Weights of a small GAN: 6.98M parameters, discriminator arch preact_resnet.
Rows from block 9 of the discriminator, named by matrix and row number. Rows with one number belong to one channel. Each number is 500 + 50 x the weight over its row's rms, rounded and kept within 0 to 999. All counts start at 0. Numbers have three digits each. After the name is the row's rms in percent of the matrix's.
# convs0: first 3x3 conv, stride 2 (discriminator.blocks.9.convs.0.weight, 256x128x3x3), inputs 96-103, a 3x3 kernel for each
# convs1: second 3x3 conv (discriminator.blocks.9.convs.1.weight, 256x256x3x3, transposed), outputs 96-103, a 3x3 kernel for each
convs0.105 099:478592513544475465559581525585507556494486531536597590553514568544515486590484545554473440473476462463510540553497535519515533506542485499459549463478433504464475557572465568515579493488457594480523483532531531490510
convs0.106 099:481425484578506533490561549509517505535538556433504535481560466525462438462521561422447571505486402499450456429506505550512571451493598468575533580529560524480479446494445509601602534484577506532518550578558471467570
convs0.107 100:509441568541563643500437573436417430442467538422496428452544419569478552510474480496467470542484533569566595466465443530576475553523550540530451553576501557480549558490517509523495540548437494594463505498523513531543
convs0.108 100:527458546509480545426536453493505472497507477430433400514505432414416544515441460543575608549601587582594531435513514491457476465419406535454509534451478438533483550460447545451486457542539498521562588505594533551462
convs0.109 101:594556464566541520493624624477506423458436510421502421539447464549463441412466502537454415537512519421508413496434461559482498521459489579538567487412559476497541539434461473477439521400524560491505461510414461538535
convs0.110 101:573580502438515465625558499496543468515414478431535440414459466477424421544544539493490440416492546495481573534548465484477540454511451442524457503545568494497501555463460488525491538530480435505487412443452521479479
convs0.111 102:450547513530459508447442599529470536517478537486492478478480516507580523448563549476510537522497581519526511551487467554566619568553476481466381574451540518442361556537526595594503464451433532576534603546501574470523
convs0.112 100:426397441532441495486513537494423441559552476449455500580511494488559553461541472441459560541599588541469506530537499411528475436495492448555517571469568569564440414425531482562528458479449473467472461466442543550570
convs0.113 100:505553545541482538546502517493542596509494512428414490497509452512465488516528464532480523496440569545501472501516599469469573546405593431554566434570522423494563476473469467425408538545471583487538535461555518469587
convs0.114 099:491506555585551581491448524459513429476479510453421471431470443500478481449465513506459522473545500505482557522427516573552521484597480399519433419437408529516491554610531471483540544533461519566482572462482455496517
convs0.115 102:562488473576472476485468574435459555575549489447512532551525547461581622588485581537589595454455472519567487480431550478519506495499553496517540453493554442533504547526532424456517528449425498483539487460465550548560
convs0.116 101:457471537501535487523585624417555502519567533451542476570568532425527586547509515621504545592552492531465452580476455487458440557436544570572549510577541498494541471428514542419499468508498523544414527483557503530456
convs0.117 101:483506462446509485512544463536552474543581538447525430561573568523525565472521619486591473589585511486522519534509435513474396523508529522604518527444548604559480509528499514543572577530524478544465538560493592486519
convs0.118 101:569613520547493533580614496506512507485431545489501467567462511445562533441489517498458530539490486456567479522461500405425434481517546449475578526447595554481512481455492430452473457547524478414522491578516491535563
convs0.119 099:439500488447380495434559453537547455471567490521410436464555438567448386537542543546517456492501457526578459444578528497536461591526506473411514408513518478591466549614559527519447516622501438560517498547543507534513
convs0.120 101:429454482503499419443478491456530495568527484487516497592554539514478562480517572450501505507464463532493474500562539507595510466444466428450523531586484487436527394411434503466537481453404433483476438435521403422530
convs0.121 099:531573448555570464558511480495429442495481448511438531487467456455551549412456475493444524556437463452472417483543451440509501467464536571507446433498537563593576434454484457472518568428567478531565417514508516555481
convs0.122 100:452421438511387545519444528384505406374472501446460392497549508436463567512509486483443510463489546500544472485522400416438473556474558460573522507533530556545527472547594591534575607602614562582592590549591528512586
convs0.123 102:379444403556527508480487409443520456535493447509511476436481526501535496429397529550613518515574570596552496474642564533457561465536477525502512398479423533512436454456385527454445425497439476473533576584529436478486
convs0.124 100:409414497628464509536547490574550544407578542466516454382496395533513514417444550424504511445447501537554609501432480486561525443552583436510497400499487428516510518528538497575508485508482561587495500515542476532476
convs0.125 100:429570457508492555480506472491465498505483474524520529518549522448561466495544545569547515500579474544467510633598489573532427472517529489523538520534555544484434604582485573579581582604512506471432536499479475518452
convs0.126 100:526582540432591520596624570474425374420482481431514469519434535477442441522512434490510445457432446441514507611483433539457464520434501560537559547522516589487508481524490438532483579560558486573569498501571468481503
convs0.127 099:515570505430472429537530475616601481598428478540517515477515489474477519481565524488446477462470423460510485515464445558474465496493455501512524515417507557570593415491547480431534517476562472431583528516430468473514
convs0.128 101:530558522514570434482507555578513513524471549555578476621513546509618533602490476537581438569595564546532500490475492437434482496459540544599429473497519486512458400382439398445502494378407519475475500519478560449499
convs0.129 101:549457458493533502554486406433495506517455391511455493485553468504526478541498506556444499505488537546572612467430547428473495499525533427435382502511478539501572520546431595461444480413540577589498512523508464596580
convs0.130 101:472470476529549538460537508456486434468541497531417543406511487516525472520547540506439580519555546564485538392431476511491577531537482464482554428495499493493579582490559493478429624582601555561464458486414536562579
convs0.131 100:517542559530542486554598542483488428454506434431468433524443550538544517490478494486505492415546466525505502568495459483444540568455517531468512552605573526561498450479530536528590531484515454461467509507488536477541
convs0.132 099:586527494509569505569537451556491511545535531478520527542559482457418571478507560487451540554473550599497537537474513422468627442500553452551458563531432511441508504533522557548612557539472455463540445533470517515433
convs0.133 099:578556552477540505516488565560428515586386516555497473538498538505449557514525504450399510542417480449529533508449488520498425519557499506458483530415499503554446511509535437540499482420524472427503414509455433491519
convs0.134 099:528551573479443442531496579486573537498487559542535444518537491464476552499484559543525591441543508463540578437481508469541564531521512536457531482509554508475498479546460457479461427561408579436494467502488488594547
convs0.135 102:496423470557597564455572503418422439414408464451438518499513554551523488597516565558510550636537498569605510451503489422542471497495502430514461431591568438486533441455520561482511454506545561472497462539529458548548
convs0.136 099:554426556475504563480478484485540464551488498439472518493549465430506493485562609506531579424449507482570491501457505524471532503476469511517494452577439452582478534565509561469519533467443506519452491568426481484433
convs0.137 100:582507485502489490462555507543566430467508556516580554525467571481506513520588464492587482590624508529596444625549483569539454514599591527457484464509479492525534564509430483467455493563524414495436496440498486444472
convs0.138 099:437569405496476511393494372476405515444501500491511518414535435443495447414407497491500401496448510415446532555471554446450437542535465451558523449470521556537508450451494521466500587553558436462510584558582571505557
convs0.139 100:468448490426564497481530508556522455586504450600537481545486586572560603533456497509481507600549518471437526603535494546566472514581513426581447457611499451546477484517468541465442557510452484490568560530593578630616
convs0.140 099:538474520524508574490476543496541485479480508491484408485570579529464480494469578397459462494412502429437539499441540444521468438443547507409456538500624536405563469565505531555502458537458530590553443547503548460501
convs0.141 099:497476448572513496580419506414456517511495577457459487481555518532510576561576585439400463508502477551522464508467468453491577568490493490588462466533483563526520443406462543465504564404494475378486524479544552535484
convs0.142 099:514526418563361562509435514437421462506532492436450477503459444469522498583576613552474497517548492519427504441412504441455518543553487472570590540533604425520437570527508514526560580547531585486531490500556501564563
convs0.143 100:555536550514551495445385514466475480498563527465485486549537520550510482569476528475480532569461432537562465583484549492502491503527596552544499527483548558484522528519504458485477450464491492451563500554536467546499
convs0.144 100:416446489579507592500521469491513429453488574482497441497485535420547451491552587593478608459472532454547529527499456489507469530411540525454515447517498442466546482508463439405492445506411461433482498432535439410437
convs0.145 102:511434459490448513569457488570521467410396521438509496562505501481505407431446394539474415464537471489450471465522509472483474566483558540504523507429504610540554453472506485509475505505553433462504520466547533464558
convs0.146 102:506572441609550552563543481509524557433453504503461456524538557479551426529519529507472433484522479489474561460484517548566524438435425433561438501553560548524514514545506523559511532503462472540637470482475609526643
convs0.147 098:519512556549547551489481501567506457471505563483552497504480519468411435503485492516482570524454431505515471469471502503519553571556507525484573506496525600582596536425573434570521515500597476415523465479440529554516
convs0.148 098:529578591629576585522532578405422470494437546486413406462438404463389467481463482481507468531537567609560545386473447516502615502477470484456421548535504467465446553536550546416533468480493478488524495490435536520447
convs0.149 100:493549568459480590496520524572544572441480561529537530549567539490540555548507479541500555459498526555478426606557445454551438502571456595468504431493475599507573429427422435429509451526485514491518459521427523481535
convs0.150 100:511472521439448478482484439491462487486490511465548426451511512528449457540421454503436494508422549497480544644630493557559607606597483556498481447419487558481446496492563547516579449560522428570424560476510499575504
convs0.151 100:549450440459579424455505426546573586585566513534547481529413477555544534534494511457553467502568524423495507564512568426546477540528473456456452441464512440550539457514506543427444556485507528490434441526497489564572
convs0.152 099:590586455558569565538599391606501503482571452477492486515457450521461558436395436534543514525570465530505522471517548483467461538547505490525530430420423483493555546515518475524513469442439524469510453528546472556561
convs0.153 101:528518517426541468495549551454486523564531574548554422549543487537440567432407547492569476500526437550522540584575535501583529485544531551572571534439569562452473570421465519529443545508436533488528480484498507495552
convs0.154 098:533485451568539420469412439486489499420508450567511558595561473478534422574567439503479440469535539418568540359495430529585525446488517450444481464609574508454563504470539516570468433435519565535484463550475557512519
convs0.155 100:554552484558510467546528476466470529579572558534514577545571560513515497519460597568530431544461526467490552461555536516506499466571495549565483452461524547543475439431535565484476470444488543569466480505554473458539
convs0.156 098:506546464545453510468524583513522426534487445526514475478509483490575476528527561456475526522437574439492583538465443539423415440445410494556445543464540476500501552426533427453463515472478414407392485549405514411516
convs0.157 099:519433496479441604428517532418487483441464429404428467527461449557441463559509493542438536542522522597454539470457530485560497505549526484489443540472569523593560510569541544526541523563524464516488482596574465535556
convs0.158 098:439466464504526518507456492478449478528569501404470553444435443403547511405539558530458451530444532483544503555555570494469554571502605506573475512555480471575537564526500616624557466579473596582560567598476488575456
convs0.159 099:522446416429481511470528541452558532576536501430439411518542483472514543466528571484456513581494554433543479541536494500513444443420567512535544517490548516510530471580471510502540605530595501545500580514564550528606
convs0.160 102:536476584502504522483477477582477524525507499529570475479544564565544585476493536418386484508551435436428428518485417532540465446437410520450527535444567587466577528448438442468489481493452498451537390428495484503430
convs0.161 098:505554516515571515576541546474467554579470535562433504382483392543460553508450489509567412562510519466535460609530570439444550442577485461405407472588493491452479494522465468545454452448543495518495544493463461416473
convs0.162 101:456454438483394524420427462486435435487599515407511464539499514498460509443439475467424476437520478572430465504504477461490456603576534485531515535521500520591515495481530580507564506561522543524442576550588601528584
convs0.163 101:514466507491532418521476589486499566485550564514542532504490482390518561411464557501419531511470529469505589528421480467446539481511499512521489499502555459515452477440496539539525550549456397495453523496506470521402
convs0.164 099:561434509567447511512528539433444532464429463430469458501516483455581563443444537491502483523475518537511513519585500473484469506531496539549504496554486469585475526459488515491484476453398463590554571572455440542489
convs0.165 100:558537508408508481553562464537518477471484554553516561433494547528527443475568445543573528494536575528503462493481417582562401487528471529555538432457451485488497516507459497466499446526440547446468507467521427456468
convs0.166 100:396496421516450498480498511390501548460544507381449510519539539452490405536487461523425548576470541500461467465436457464461494563476415485597511544499466440526519489471460475467526534488558527474451468558498562598602
convs0.167 103:544545450434551531572505514498477575409511579426502508546444543521479564531415454464449528460456483498571404432583473492484498512501531578585534581508598474556612555482489430416544475463505605493602517599528575529595
convs0.168 100:471476562472591459447519527546584535543573500456479575551557538503490453579485458504491484553546559492486476424550490432469534477467448574537555468554488472555508465429440517485515473442525542537579573485525516447598
convs0.169 100:479459471539462588496538475425579405513486518421459430432456551530531536463534470582445447510486478483454536592545502488459556591507578477551439428507492546584556527536600463555412509533592449514481533454559461560488
convs0.170 100:429460478399458485410504526457472550505550605478492517548533608467498571549507484468441466502538569473469509553538571585555587525514499501505551542494430466580427537557465445450479576480440508444477563571552563485503
convs0.171 100:376494400421442453437498467506600561520542563586490489559490500418457467516473540502522504501555498552545439534544571450474577587490486444548475495516490478497571459569530539499574431497468506381428560506521495436544
convs0.172 098:588465516569527490506484529431548462430491521438457440499419496497531487549524439569455534519594495559519460539556484495543602496516470506469527484540548497523529528493514506527434482451461488492472438515510478530455
convs0.173 100:431385414464433364489493426467452479516604524481491426541525433544479534555442558534581447518536479560550492456522440568570465579508552521536529510414475480538514470473478531475538471509517515506443580534570518479479
convs0.174 099:577576469501465506471502537547452477511516558492591549470522469522429432477431452395547393484454577439550503459516430536480463433561551539440559596441507591498624449472492513561546484456487502501574501485431528526515
convs0.175 101:591557465464588525516554528463427478493507461565520460424516429525499507542582509528454409447528544420447486506584433489467476516552493455465485461431509477554475545528432427474423532549571498542471468438460441547550
convs0.176 099:491412495453548481481585553480535491564552508518535542589550632508525567554575526465493517589526450459472457487527445516544440520469523483555522489482467570538475559502441578506536482509487465530531560531557543434474
convs0.177 100:529528505459497526568437566497482474456538447497469525475517562458524506443498470417413460510482491445480558472483463464551469521453489515466573540470434436432549502470546555508548515543467530562531491487541457519508
convs0.178 100:494524548586564620445507495495518527480483545492523478537425478427480451573453580452504526502483506508501448470431620428445584497532522486507525510509461469487569518500525511513589571533513477515470575561581545484426
convs0.179 099:528536527465517533444558525643573573598569571649565502552485457436578443514482557505502545494444523474523504473588482434493459558463558501505480500492545487477536432522517505531544509499480524519512586477558576517485
convs0.180 099:487537497606495613570491599403520486427477433387499473581506494479506563493537556490448495501493573499558469514513503430498544563548544505562522509532460506533472551534536581564625550547542475523430573489593474534449
convs0.181 101:506486477487525518557544521460564534565549562433429496472441524567481418567481487427462501515570472460567575436573582472434489496591562543499507521510543507528613469453483500475444489416465555536516410550519465546511
convs0.182 099:528511590490622505539555600462491481521455508457556471466571509537567538583551450476452574470499542565470532474517413405405509438500483448526477517580450462503413488585549476562493472539494443530522526530497499429448
convs0.183 098:505445497635525490504538490534590511455494457479571502549511517554494554514550453569486444460482471487541547519497434465519497449591533551491512464490535462528536550510573533475530531573512465510585433490530517503581
convs0.184 100:506506473458532559543473488435399423465604485448379385415469502437423429465474544504410418451475446506526502476545491413432492485490500446538554418570484482430542543557493474563596543472474507506473521547558572511492
convs0.185 100:497448530477510466571584509529474513569494477565483545532453527551497556480556568550466465478461519526530501460428499438510465535505480456481452475500490542535548462470453475495487534521421524525544547439535412450481
convs0.186 098:546418449467467470526473465380439518524550541502521440542577527429558596412486564484618472475462514552514455473466464506472550602560602489522511464586474550501469449500461500419537554506555534448436503564528497536482
convs0.187 099:493514439477414440477549529500492530475524606430564456590581578484524593474444499501487477514467580440457433613529474563519525522597482504576564534490465526546551577627448557533494532512453507513547539518582539456513
convs0.188 101:433582537576492548477549425494567526576584479490478479488582495565514581577564552599541498477490458514449542589543528455528410466484528576609528535585521438521494450451475459464528502467536517445542577565470559511490
convs0.189 100:587527447479463517534485452438512570537558543519534564509466553476556487564523463480552463434541545524547535475506518479464470541543515490511547627488546614489511553550469491506510573593569448459521466521432530487481
convs0.190 102:587423555546456407604492553529567520518509500500501399477523538505440565498575599508475527535525503481583475452498493565496496496431509494431496552528543470415396508506462422374470447380514582518596438430469499499540
convs0.191 100:566592535457464447541477455572530476518532595483544444430477487480492522508518571458495502511593483537531499590495512578510568535584486466558516530405488535604533512553517427474517558494551459474457448504550496439489
convs0.192 102:445478512517550505461548555527412474484569500538435453453516524514472492467492543463410533419503486490406466559493526533503547592535567452634459453566487469463517488533494543484539519530612501443459512515549397409501
convs1.105 108:439463470439472456457480461410469447410454457411470446541544514549557515527560504510477487547497461560518473550530508526499496505480461465532506461536505431514496493451461498468467477458457432423412394393351391385351
convs1.106 098:551492469547525528551545568516474465509491499501462439430450485429438486452461511482571507516590538480604511468509514460483529435453507537480493526474496479389472526462423564513492585525470491560558513563562484533516
convs1.107 105:470539586493535573470495486528572606552566622522507522437432434496462475499480488434589478531611561490607489505507522441421465452431419417483496501538591436475531430520514527576588502559534514543537499523550491496521
convs1.108 094:458429445423433428420418424535509499594562533609579528547526567537521541575560553472542567515549535508543505564601599539580586508541574409393486436467541488482538488446489576511525564512517439459485522532552599592566
convs1.109 083:520518535477481494481493502569535521545513473604551499584554558541477477508432446467457507473484518521502503549517485522481452490459452571510499466414398489426379553519527513477481545508491542496501556500489549495493
convs1.110 120:466485455456466435445460436578642574558624582508563522535527454506485403488472400492474461508480488484468503521527486524529512482508492484558489491548523450505490485503510495500521496499534485490442494515469451480456
convs1.111 114:535550563527544556524528520606522553638550563553446430541497527567502528556486520489491505506493490471494459580554538548515507573531495501420505550469536489421484494500537544537561522521504502456520516444492482396437
convs1.112 102:513426382469415380524476449533509472527501499560541553497465477424407442482465480472470466554548544548538489463435406502488469492480462472446467461423472486432502477402433457431453487445478429423459473459464506495507
convs1.113 103:485491532407451493431469525573573523532552530560572574532538571518546598535554582446549492486588536468578504516495457510518506470483444549581530521596598504548574485547524518589598481541571454471446430454422493520509
convs1.114 096:543551560527541547549551529511501505503483474465469468533484507532467482567478472403579480467594527463595530470424402450404384448413408422440407460487465408451457470554470550608556501570522550540508549534520551543522
convs1.115 114:538560591500521569453476530619563526605545517583535494511504550504478541520499545425488477502551533536535526457503454445498507446520547516474490509444470544476489476434404501471417506466412441431473460430452464424431
convs1.116 109:509484498501506514511527539526427433512434437539469483500407452474379415467392444481517479479529504465531510469475447468457437479460455509423471463378437461410460526510520511499510507487513488466513478437468499447478
convs1.117 131:479470474475475475511514529460441444435418410460430426462445463465435458499474510408463427444510465453475440472492474458494501490514515406404432423424434404426434431418439432427425432421434503511471438435395434435403
convs1.118 092:477404406429416436453488510563545533559532539561552571467492551493512577495486564424439436506522502522540499599546550622575586627589573496485493475475482499483475453422441408397423422376393480445410576484386586472391
convs1.119 104:440457452395433400417437415542571512587616578586585553502471464548484451580501514449511501525534532498502480502475480507496532498489527441457461538573569484489480466493448549530494502510464438496449458485460486513492
convs1.120 097:517528525459482498435433458488465489516489487490442440478487490506511535527511552441537463540571561516524511419424393455475427500510483433414424518470462510416386435480459476511505450438432576559503592554518522468475
convs1.121 097:527505485487465462474468462541580533554603585540558558549518526562516488565511495477489425511504478478512470512506490555520521557524514554536487586592576566574569478480443542531514560572545504481500548496498545491509
convs1.122 088:515550586490525548537547547483453502488450483555489480412413479431381460543467507541584508596632604552554537403415412441444465426424423476451445491472511534507508435459418485518518468513507470517568483494548523524541
convs1.123 109:522553616530551614562574627553449515543441485518444497577573571599575610603577604444515424397521469414551496580577489580582506536533498505481546483466556483484570487494482485506502465496469501463465493437457527492489
convs1.124 103:429492516424490482414468422453505524474504557476486520501521522508485482506460448451560469505584510506585473465433432458394401444368357434520482471547540440500491493577548541600592500580552505508478489491482470476463
convs1.125 108:527529526520547563542573601549470484551481506526458497428388381426402421405416420417486364465539447469526424505536463478517465474495496447410434457418480427386458442491507452509504404463454469494501455447446479444457
convs1.126 098:545518529539545574529554589481442460463428463496458468455416435447440457433478477435495399458510452452484427413411470426460476477534556472436435422413432435417452498504491514537554491494501505509510522549528478510503
convs1.127 107:506511479464473457460467447535576558512580545508587567502522494494519474476513459556462475540463475549493536554572528561552524521521499542552499546568516542573509546524542518479486509483485430447410432461413438477449
convs1.128 089:429442405457453415455468443510517511524523523515503492577542578527479501483443477434473410431489450431443419460429453451429438440442424455450454405428457416440455493520490451503490478506514465463472443457469400423452
convs1.129 101:403463478438479458466492464497612633513611635511565568452484467456470436461456429522528548595581571559579541454486502438458457433443423434526515504609572517563498432459439515527506515532506449459423445447424469475460
convs1.130 108:508519533499523550496514550504509511512511540523509560488466477515515534549552542478547512537584549520590542443445467461466498452446486477503478508537552549545577493511508569562579605622619494520549513531536511542553
convs1.131 109:551565569503536537526545547517470492504451499506445494463390461441372427461398469484609533458589544423560550381367467437398461443395407512495491482461475463427455479503508447503525460512548535523531552550561560546561
convs1.132 094:621564526627592545620607568484464500548519531528514508484494464429419391423414401553514487558515482544508489493479463486470457467452439472477473497495466517475425493461498511490499511497486544525550592574581586569553
convs1.133 105:497472447457429418433429423588556508566521496559512518495478477470461484455454485485397445475427466487460492507510477506549531485528520551452453527441446560487484491429444478414430495416438523473479500443458495442489
convs1.134 088:515478467485474455491469449435456469446448495473490511491548594547581620558562593491566512495535492507532507472519499515550543518529519534534507544519462508515470511512469495480458476459489486525479494533496497544518
convs1.135 087:591578568538505473540522480540532567547511544538497521483460533493447503543494533503581526518603562494603503465484533501508558487493542541476471541505481553479452551550514570566521587572519516525573559557603567570601
convs1.136 103:548505525478448453505480484547566530564591625447515554517487468512463417517483457408568454453581488407541475526550525495494500515490485516541509558580596506519566470532489513563539512558529449499475465516534482539569
convs1.137 094:491472469487489500485491508434437447435411389496492465492489483431428437463478481465494437446492465476525486458459439443464442456453435550522445476450399527502419474470446443467452459460435537561516549569527540564533
convs1.138 111:572585563512521506501512518467461483440424405524520512410439429470498484485523480495493482530527519481491518440472476447476472452469447546551499524544494535562518572544525548528502506506472502535524493512468516544498
convs1.139 109:563554562532514522554542571605577543597562522570533510472425483469407449466409458481429422451447443478454488490500437499543474489509446532500538485429469445410489526508524450422431452440470482463442482449436543490477
convs1.140 090:543430361506448379478469383470515494515577588457496533486542536485525543495550572448499453505530500429496458538561541524528548533544571457494489512541555450487495526492468577557552537529521514569544494586607477594642
convs1.141 093:559511480540475439566499457582539544617581557638591541534432479468359420421343410462431499494491533526522543496467454464436429472428414542484504556497523567501486500489500522515518544543534515458476536490492545507512
convs1.142 092:506540522528544534548557545420423499485466510523476504431437479436429496478436480465477448500521477462484494403430447448462501493480498461463475466445471508457504458443450483474478473485521530594636512541594500523539
convs1.143 102:524529527528560546550569548431400448482451473540500522508483524531520546532535517437393371404375366415413435499525512532568570544584591480439454514447439577502479501450445489440405486457425489475497461449465476471480
convs1.144 100:506469472456453467434425438532469514532487502491433460473568583496576601515591572415499505505530511459546480460526481453504492502532524504516532546572592479503555520488481563526512507492458527598554541593570512584556
convs1.145 096:455419423435408420428422436511481480539510503541507481517501483526497487507493494502375498510383463544453508545537517515519519520536524517469467528487492542495474488414461487417479522469491527483514521492523488470492
convs1.146 118:428439482404436486427463497482555559505577555483548515464532473500545496507526454467462480486478484515507493487501517482481509473481511415518464468558527483537515508528512496508508484503511466544516467542508469521498
convs1.147 086:589538548506493525497488515488441449487446446571520505471475500441449493436448492428494491488530534488517495479529555477533562437497550580522496503452446565491487505504543420456476429482523488502510514534513497549547
convs1.148 091:482489494443460480428424445575567582544558576525537533465476487526519500586579511417500493481544520457509480509466510517463487538495468527526515520528549487490494474495479470488512437473460519507500495485486443420429
convs1.149 101:461550562457521519452479468422429463418462474436467462519502493536525504546538515421438512425452524436437471474493455477499468480505480462467464436490487463513480428438470390417447419446458474497480499516486509529510
convs1.150 099:530549544521520509500476434493452432501462463492433418574507486564515498565507497435482423455453437483437429510520483501536480519561494566545552592554571574537538558577607569566584589562548493462445492462458504455435
convs1.151 103:589505494581528527565520532428417434454440437527494506591577640566537597577540610390413395425466420491492436580572511566576523518548529489425467483425439539488464486426438453413402486449431468410413485438434535515527
convs1.152 098:392396415392399437413428468501474459493457449499458450601533547545483483540466439445561501492579516479545522455404400457430427478457469539534496506485464489473469511516492483514504456476480599519487562512482548532508
convs1.153 093:451452455438456447423446446524455494512451435482428424474422485480449487506491523483469472483489527495504511466495506461491475470486494514371424464343385444325371511479473502490480438431459527506502547519484529504467
convs1.154 096:479517564395444473408458479541590569542607596509543513459511483506531517503518458489416476476471522479473516512546532580593599543547505404491528442527602397470515502503519458478512455476488565568523617603570583577537
convs1.155 104:516436411470418407467428423533504520533504531500447463514482515451415463458415456473488516474514520495529515454456468461478479479499493526441439499444447480427442503458468479450461479452477563562577581564569555536536
convs1.156 091:500458458435405420414404434507538495512548512510505453498446431508472457507483482486371469522441533519451520496541510531567550528552514451497488450480475438454458502467520481427487511478536469453439473449427462433426
convs1.157 114:531525549491502537477468506563542605572558582555541538462451507462457506481472491515596530566612554532606497446463526413408445428438472454452475482521539443501485450504522542548552516525503469505513507515515487531503
convs1.158 096:624619584614583523556548478536506531534455502539423453474489563482450499499441481412594516461576537464558542506429417509419401524451441532506552542513553491432476498526452544535481484492441514525560511508556498478504
convs1.159 113:570538529559549546596583592442390440456422440529507494470462525419452477426506504474422478532509501518463469461481414452507465450531514445383432379335388426369425463380398458398393408342386474488503468481477481510510
convs1.160 103:408359314408385342439439405520540515526519490511477466562527519524478478494465478494469461461432434453440462452438451484461479465458461491460434451422402443438441461421422447414415460445454604614615589604614552563589
convs1.161 093:478473449502509476549556500442526505442546546454532512462492457446468440446470453405380401430437415449450454531523492518478470500467463556629544541596561612625572517539543555578566569589574464479461446450454443465460
convs1.162 094:557570565547562555607599594511482476572535510625615578529571648460488578525540566408513426432536447419549430560529525541503491523488468470464535461502540489531569486532457543555479529569478461543538477539542489571587
convs1.163 098:504527502459507499485546526492488512496474506488486499500541591461461495417414436448620557453617586437597565425429423441443442380407422451513529469532537392506535530574536536575555501564550493536504483519509501546520
convs1.164 097:567582584544564563533549536479457512512475466503452455600569593615571572587533537405458404391427416419432450591586546592565508539519459536490542506453456536448433514532519480481470493481467528506510535491507527468469
convs1.165 107:479488501503495496535509494471488475431440436494486462583560487576543483531502468523439416464406454489453488483485452485491467475458452454517488415454424446496422570538534487448467496463487472464400444435395460448436
convs1.166 087:547489454553509478599560550427383390435375385569500483580521533522449489577508542435470443472521486520531495473499484488487478474486480537479517519456532563446522545472436516506496513502551374379394424417421475452469
convs1.167 098:488499550511516585497516588485421438519473469534486452559488477511465427511478429475545475496516491531508462502490468469473469458457455438448487497500490533514454444458484451465491494470472473465457484465444456435418
convs1.168 100:491466491459416455470417474507470495520492495517477488569559556566533478570543479462477520462469478498496492537535500563558502567552492572500530537509481578528477499461516469413417493413423512488490508485490557496485
convs1.169 096:564603630550575599564574596542535536540530535590578567490469498544499483582532484497531484515551506519547550460443420471480458472473459516474454476491498533517529520557516555577570569602611552596562566597569576624572
convs1.170 106:510481477494468453500474451589532507533499493534493507498468452516496511515520524450470452468505494510527553512530483519553528510555524546483507521477499523456522529471500479457469494467491508458479441410421430406406
convs1.171 108:514509517494497517485486511416381448449424458511461484520539545520562570536586571407458462424475462480507439499512498539549523545548562483504601433465513482457493502504557444464473475487491513531525484521520508563553
convs1.172 081:432474479435497493489530511548538516552552516570575534513473528474431457513435431492496485549553484530565501580503524512447460502409437544495448567541481502516456509523498565578563526586564570524461571524447580554500
convs1.173 094:539502490586564550581581588481434441483475506549531537536520584495467525524508535480413461455457468501494519584576516542559552523521528436313373453375448532449464486421444489480503506493558504471457511470471557532519
convs1.174 101:515491485504485461480470426459529525475540550457507506452488472481507472469519452482396427479421439481401418497497482504495474482517481432491467421478463445469435530458477517451444522458447573597595593622598579611569
convs1.175 108:496515501484512519465505506515531473470477440517499472520493495513519510512530503434428475493488542506464516487496461517551524481513504413405439395414433486469433485453505446413473478400454454451443435434409461451415
convs1.176 104:525479471517471463545510510540472446472402376537475442540485480508447435560511490509528502526537517549524515475459442477489466475487466497470479475429407522475452487468493497479502563510557540514508514483472531497476
convs1.177 086:485469428450452422444458439400475499422485499447452452457505476525529483583539494462458431482465482518449481393451451502543509464515439470494471487520490490480466483454477491461494535512550505588584511587574518579565
convs1.178 111:558563573545559576514540550558497551535470508525468518466430471465421477417393469445540491496580550468542499514504471516508477496486464504424491478404476433391499462470455493509509477501478461496498534545543517523546
convs1.179 101:470476487465491510529547574506532502520523486492510470515507515521509519550521518485540494498551511463499479498478459514494485480444442449529532445514507458513500447486520442473515449469523446448432464450441517503484
convs1.180 088:599623634573598629574617635622560543578501517562470453442462477449455457476525505484583480516595533526576531481465492443456528421467521473420393415443444416425461493452403498463460469417389467505521472527564467535549
convs1.181 095:509496494499509501485502498461549548448552586458559574519526448506500461531506440372391474391404442501474510474471437546502478513494462552540545521522506572531521584548578536509541534513561433482508418473483422492478
convs1.182 109:526502494518498478509494494530511514584568589545492534450404456424392452392379473444552437510584497514565491505486528501463519507457515386394422446455540446456540420443476484515548478518569419409391437418407441421428
convs1.183 086:497523559448482550465521565428443425432430439490444428473483523529544574595574594518483425494495414569532473421493505496537558530541538507444429495445446553500450485454398476477433507505471426474511444462504489495530
convs1.184 072:593509528559490502577515550461521531410458457444464460470488553450472531504536546450543485484571502462553500442438466406409460396402458492491447499522486442450470517516428542561519477512511517551501543567560511543609
convs1.185 108:491503522496528545503557574390423444395419398472472416436447451411422429403411423483485430444469424451477443398417399430448426413425411499488512456433438472400387469458469434427431410382372451481466462498471474501479
convs1.186 104:564545491550540506533545539510493509530501529547509527498491588470473548462475533438546443443563454467566484514580616494554597460524593500470465478463464517466478443442447479466437486457435511515506506512508508509519
convs1.187 096:435499514416451471411433445518456428497421384534450409576528508536501489550516479481488502477501515552563533508476446528501471528491484539514557469449492506481486514512539436439459455462439478483486482483458471452433
convs1.188 111:567566550526538515537550528585579581572554515577555527428355408433374431425379434427470469486540517512554510462445419470475451474468472514493489501467443460447435495477471469464436463447424490454448483435408531493461
convs1.189 103:481470486475479515463475517511528544507519535514521514469447480495503541491528544399508377393504409447509409506517529498505518517537548509504502498502530537548558484460429486485461525521500510558537481517505477518526
convs1.190 122:498465474455426445476434463556519468547533559520475534525532505528545534536545547457467470499522518460496510499548502542582562520561536497454453541519517525485508457396396460441430470461458503475466528544562555565592
convs1.191 122:561523487554521489564523484416442440427438401458463400543563514452498464427482463448448491487481484481460465473464436471472437472473466518534484461475394488488427493485473467456447453436432455478461456464451439456435
convs1.192 107:634641625597610577590606580500474497533490503527469461478417452478374398471345404474479446439485484414483507478471439474448418470431413532473478508452479480397436496510524480498518460502526581554580584548576563523547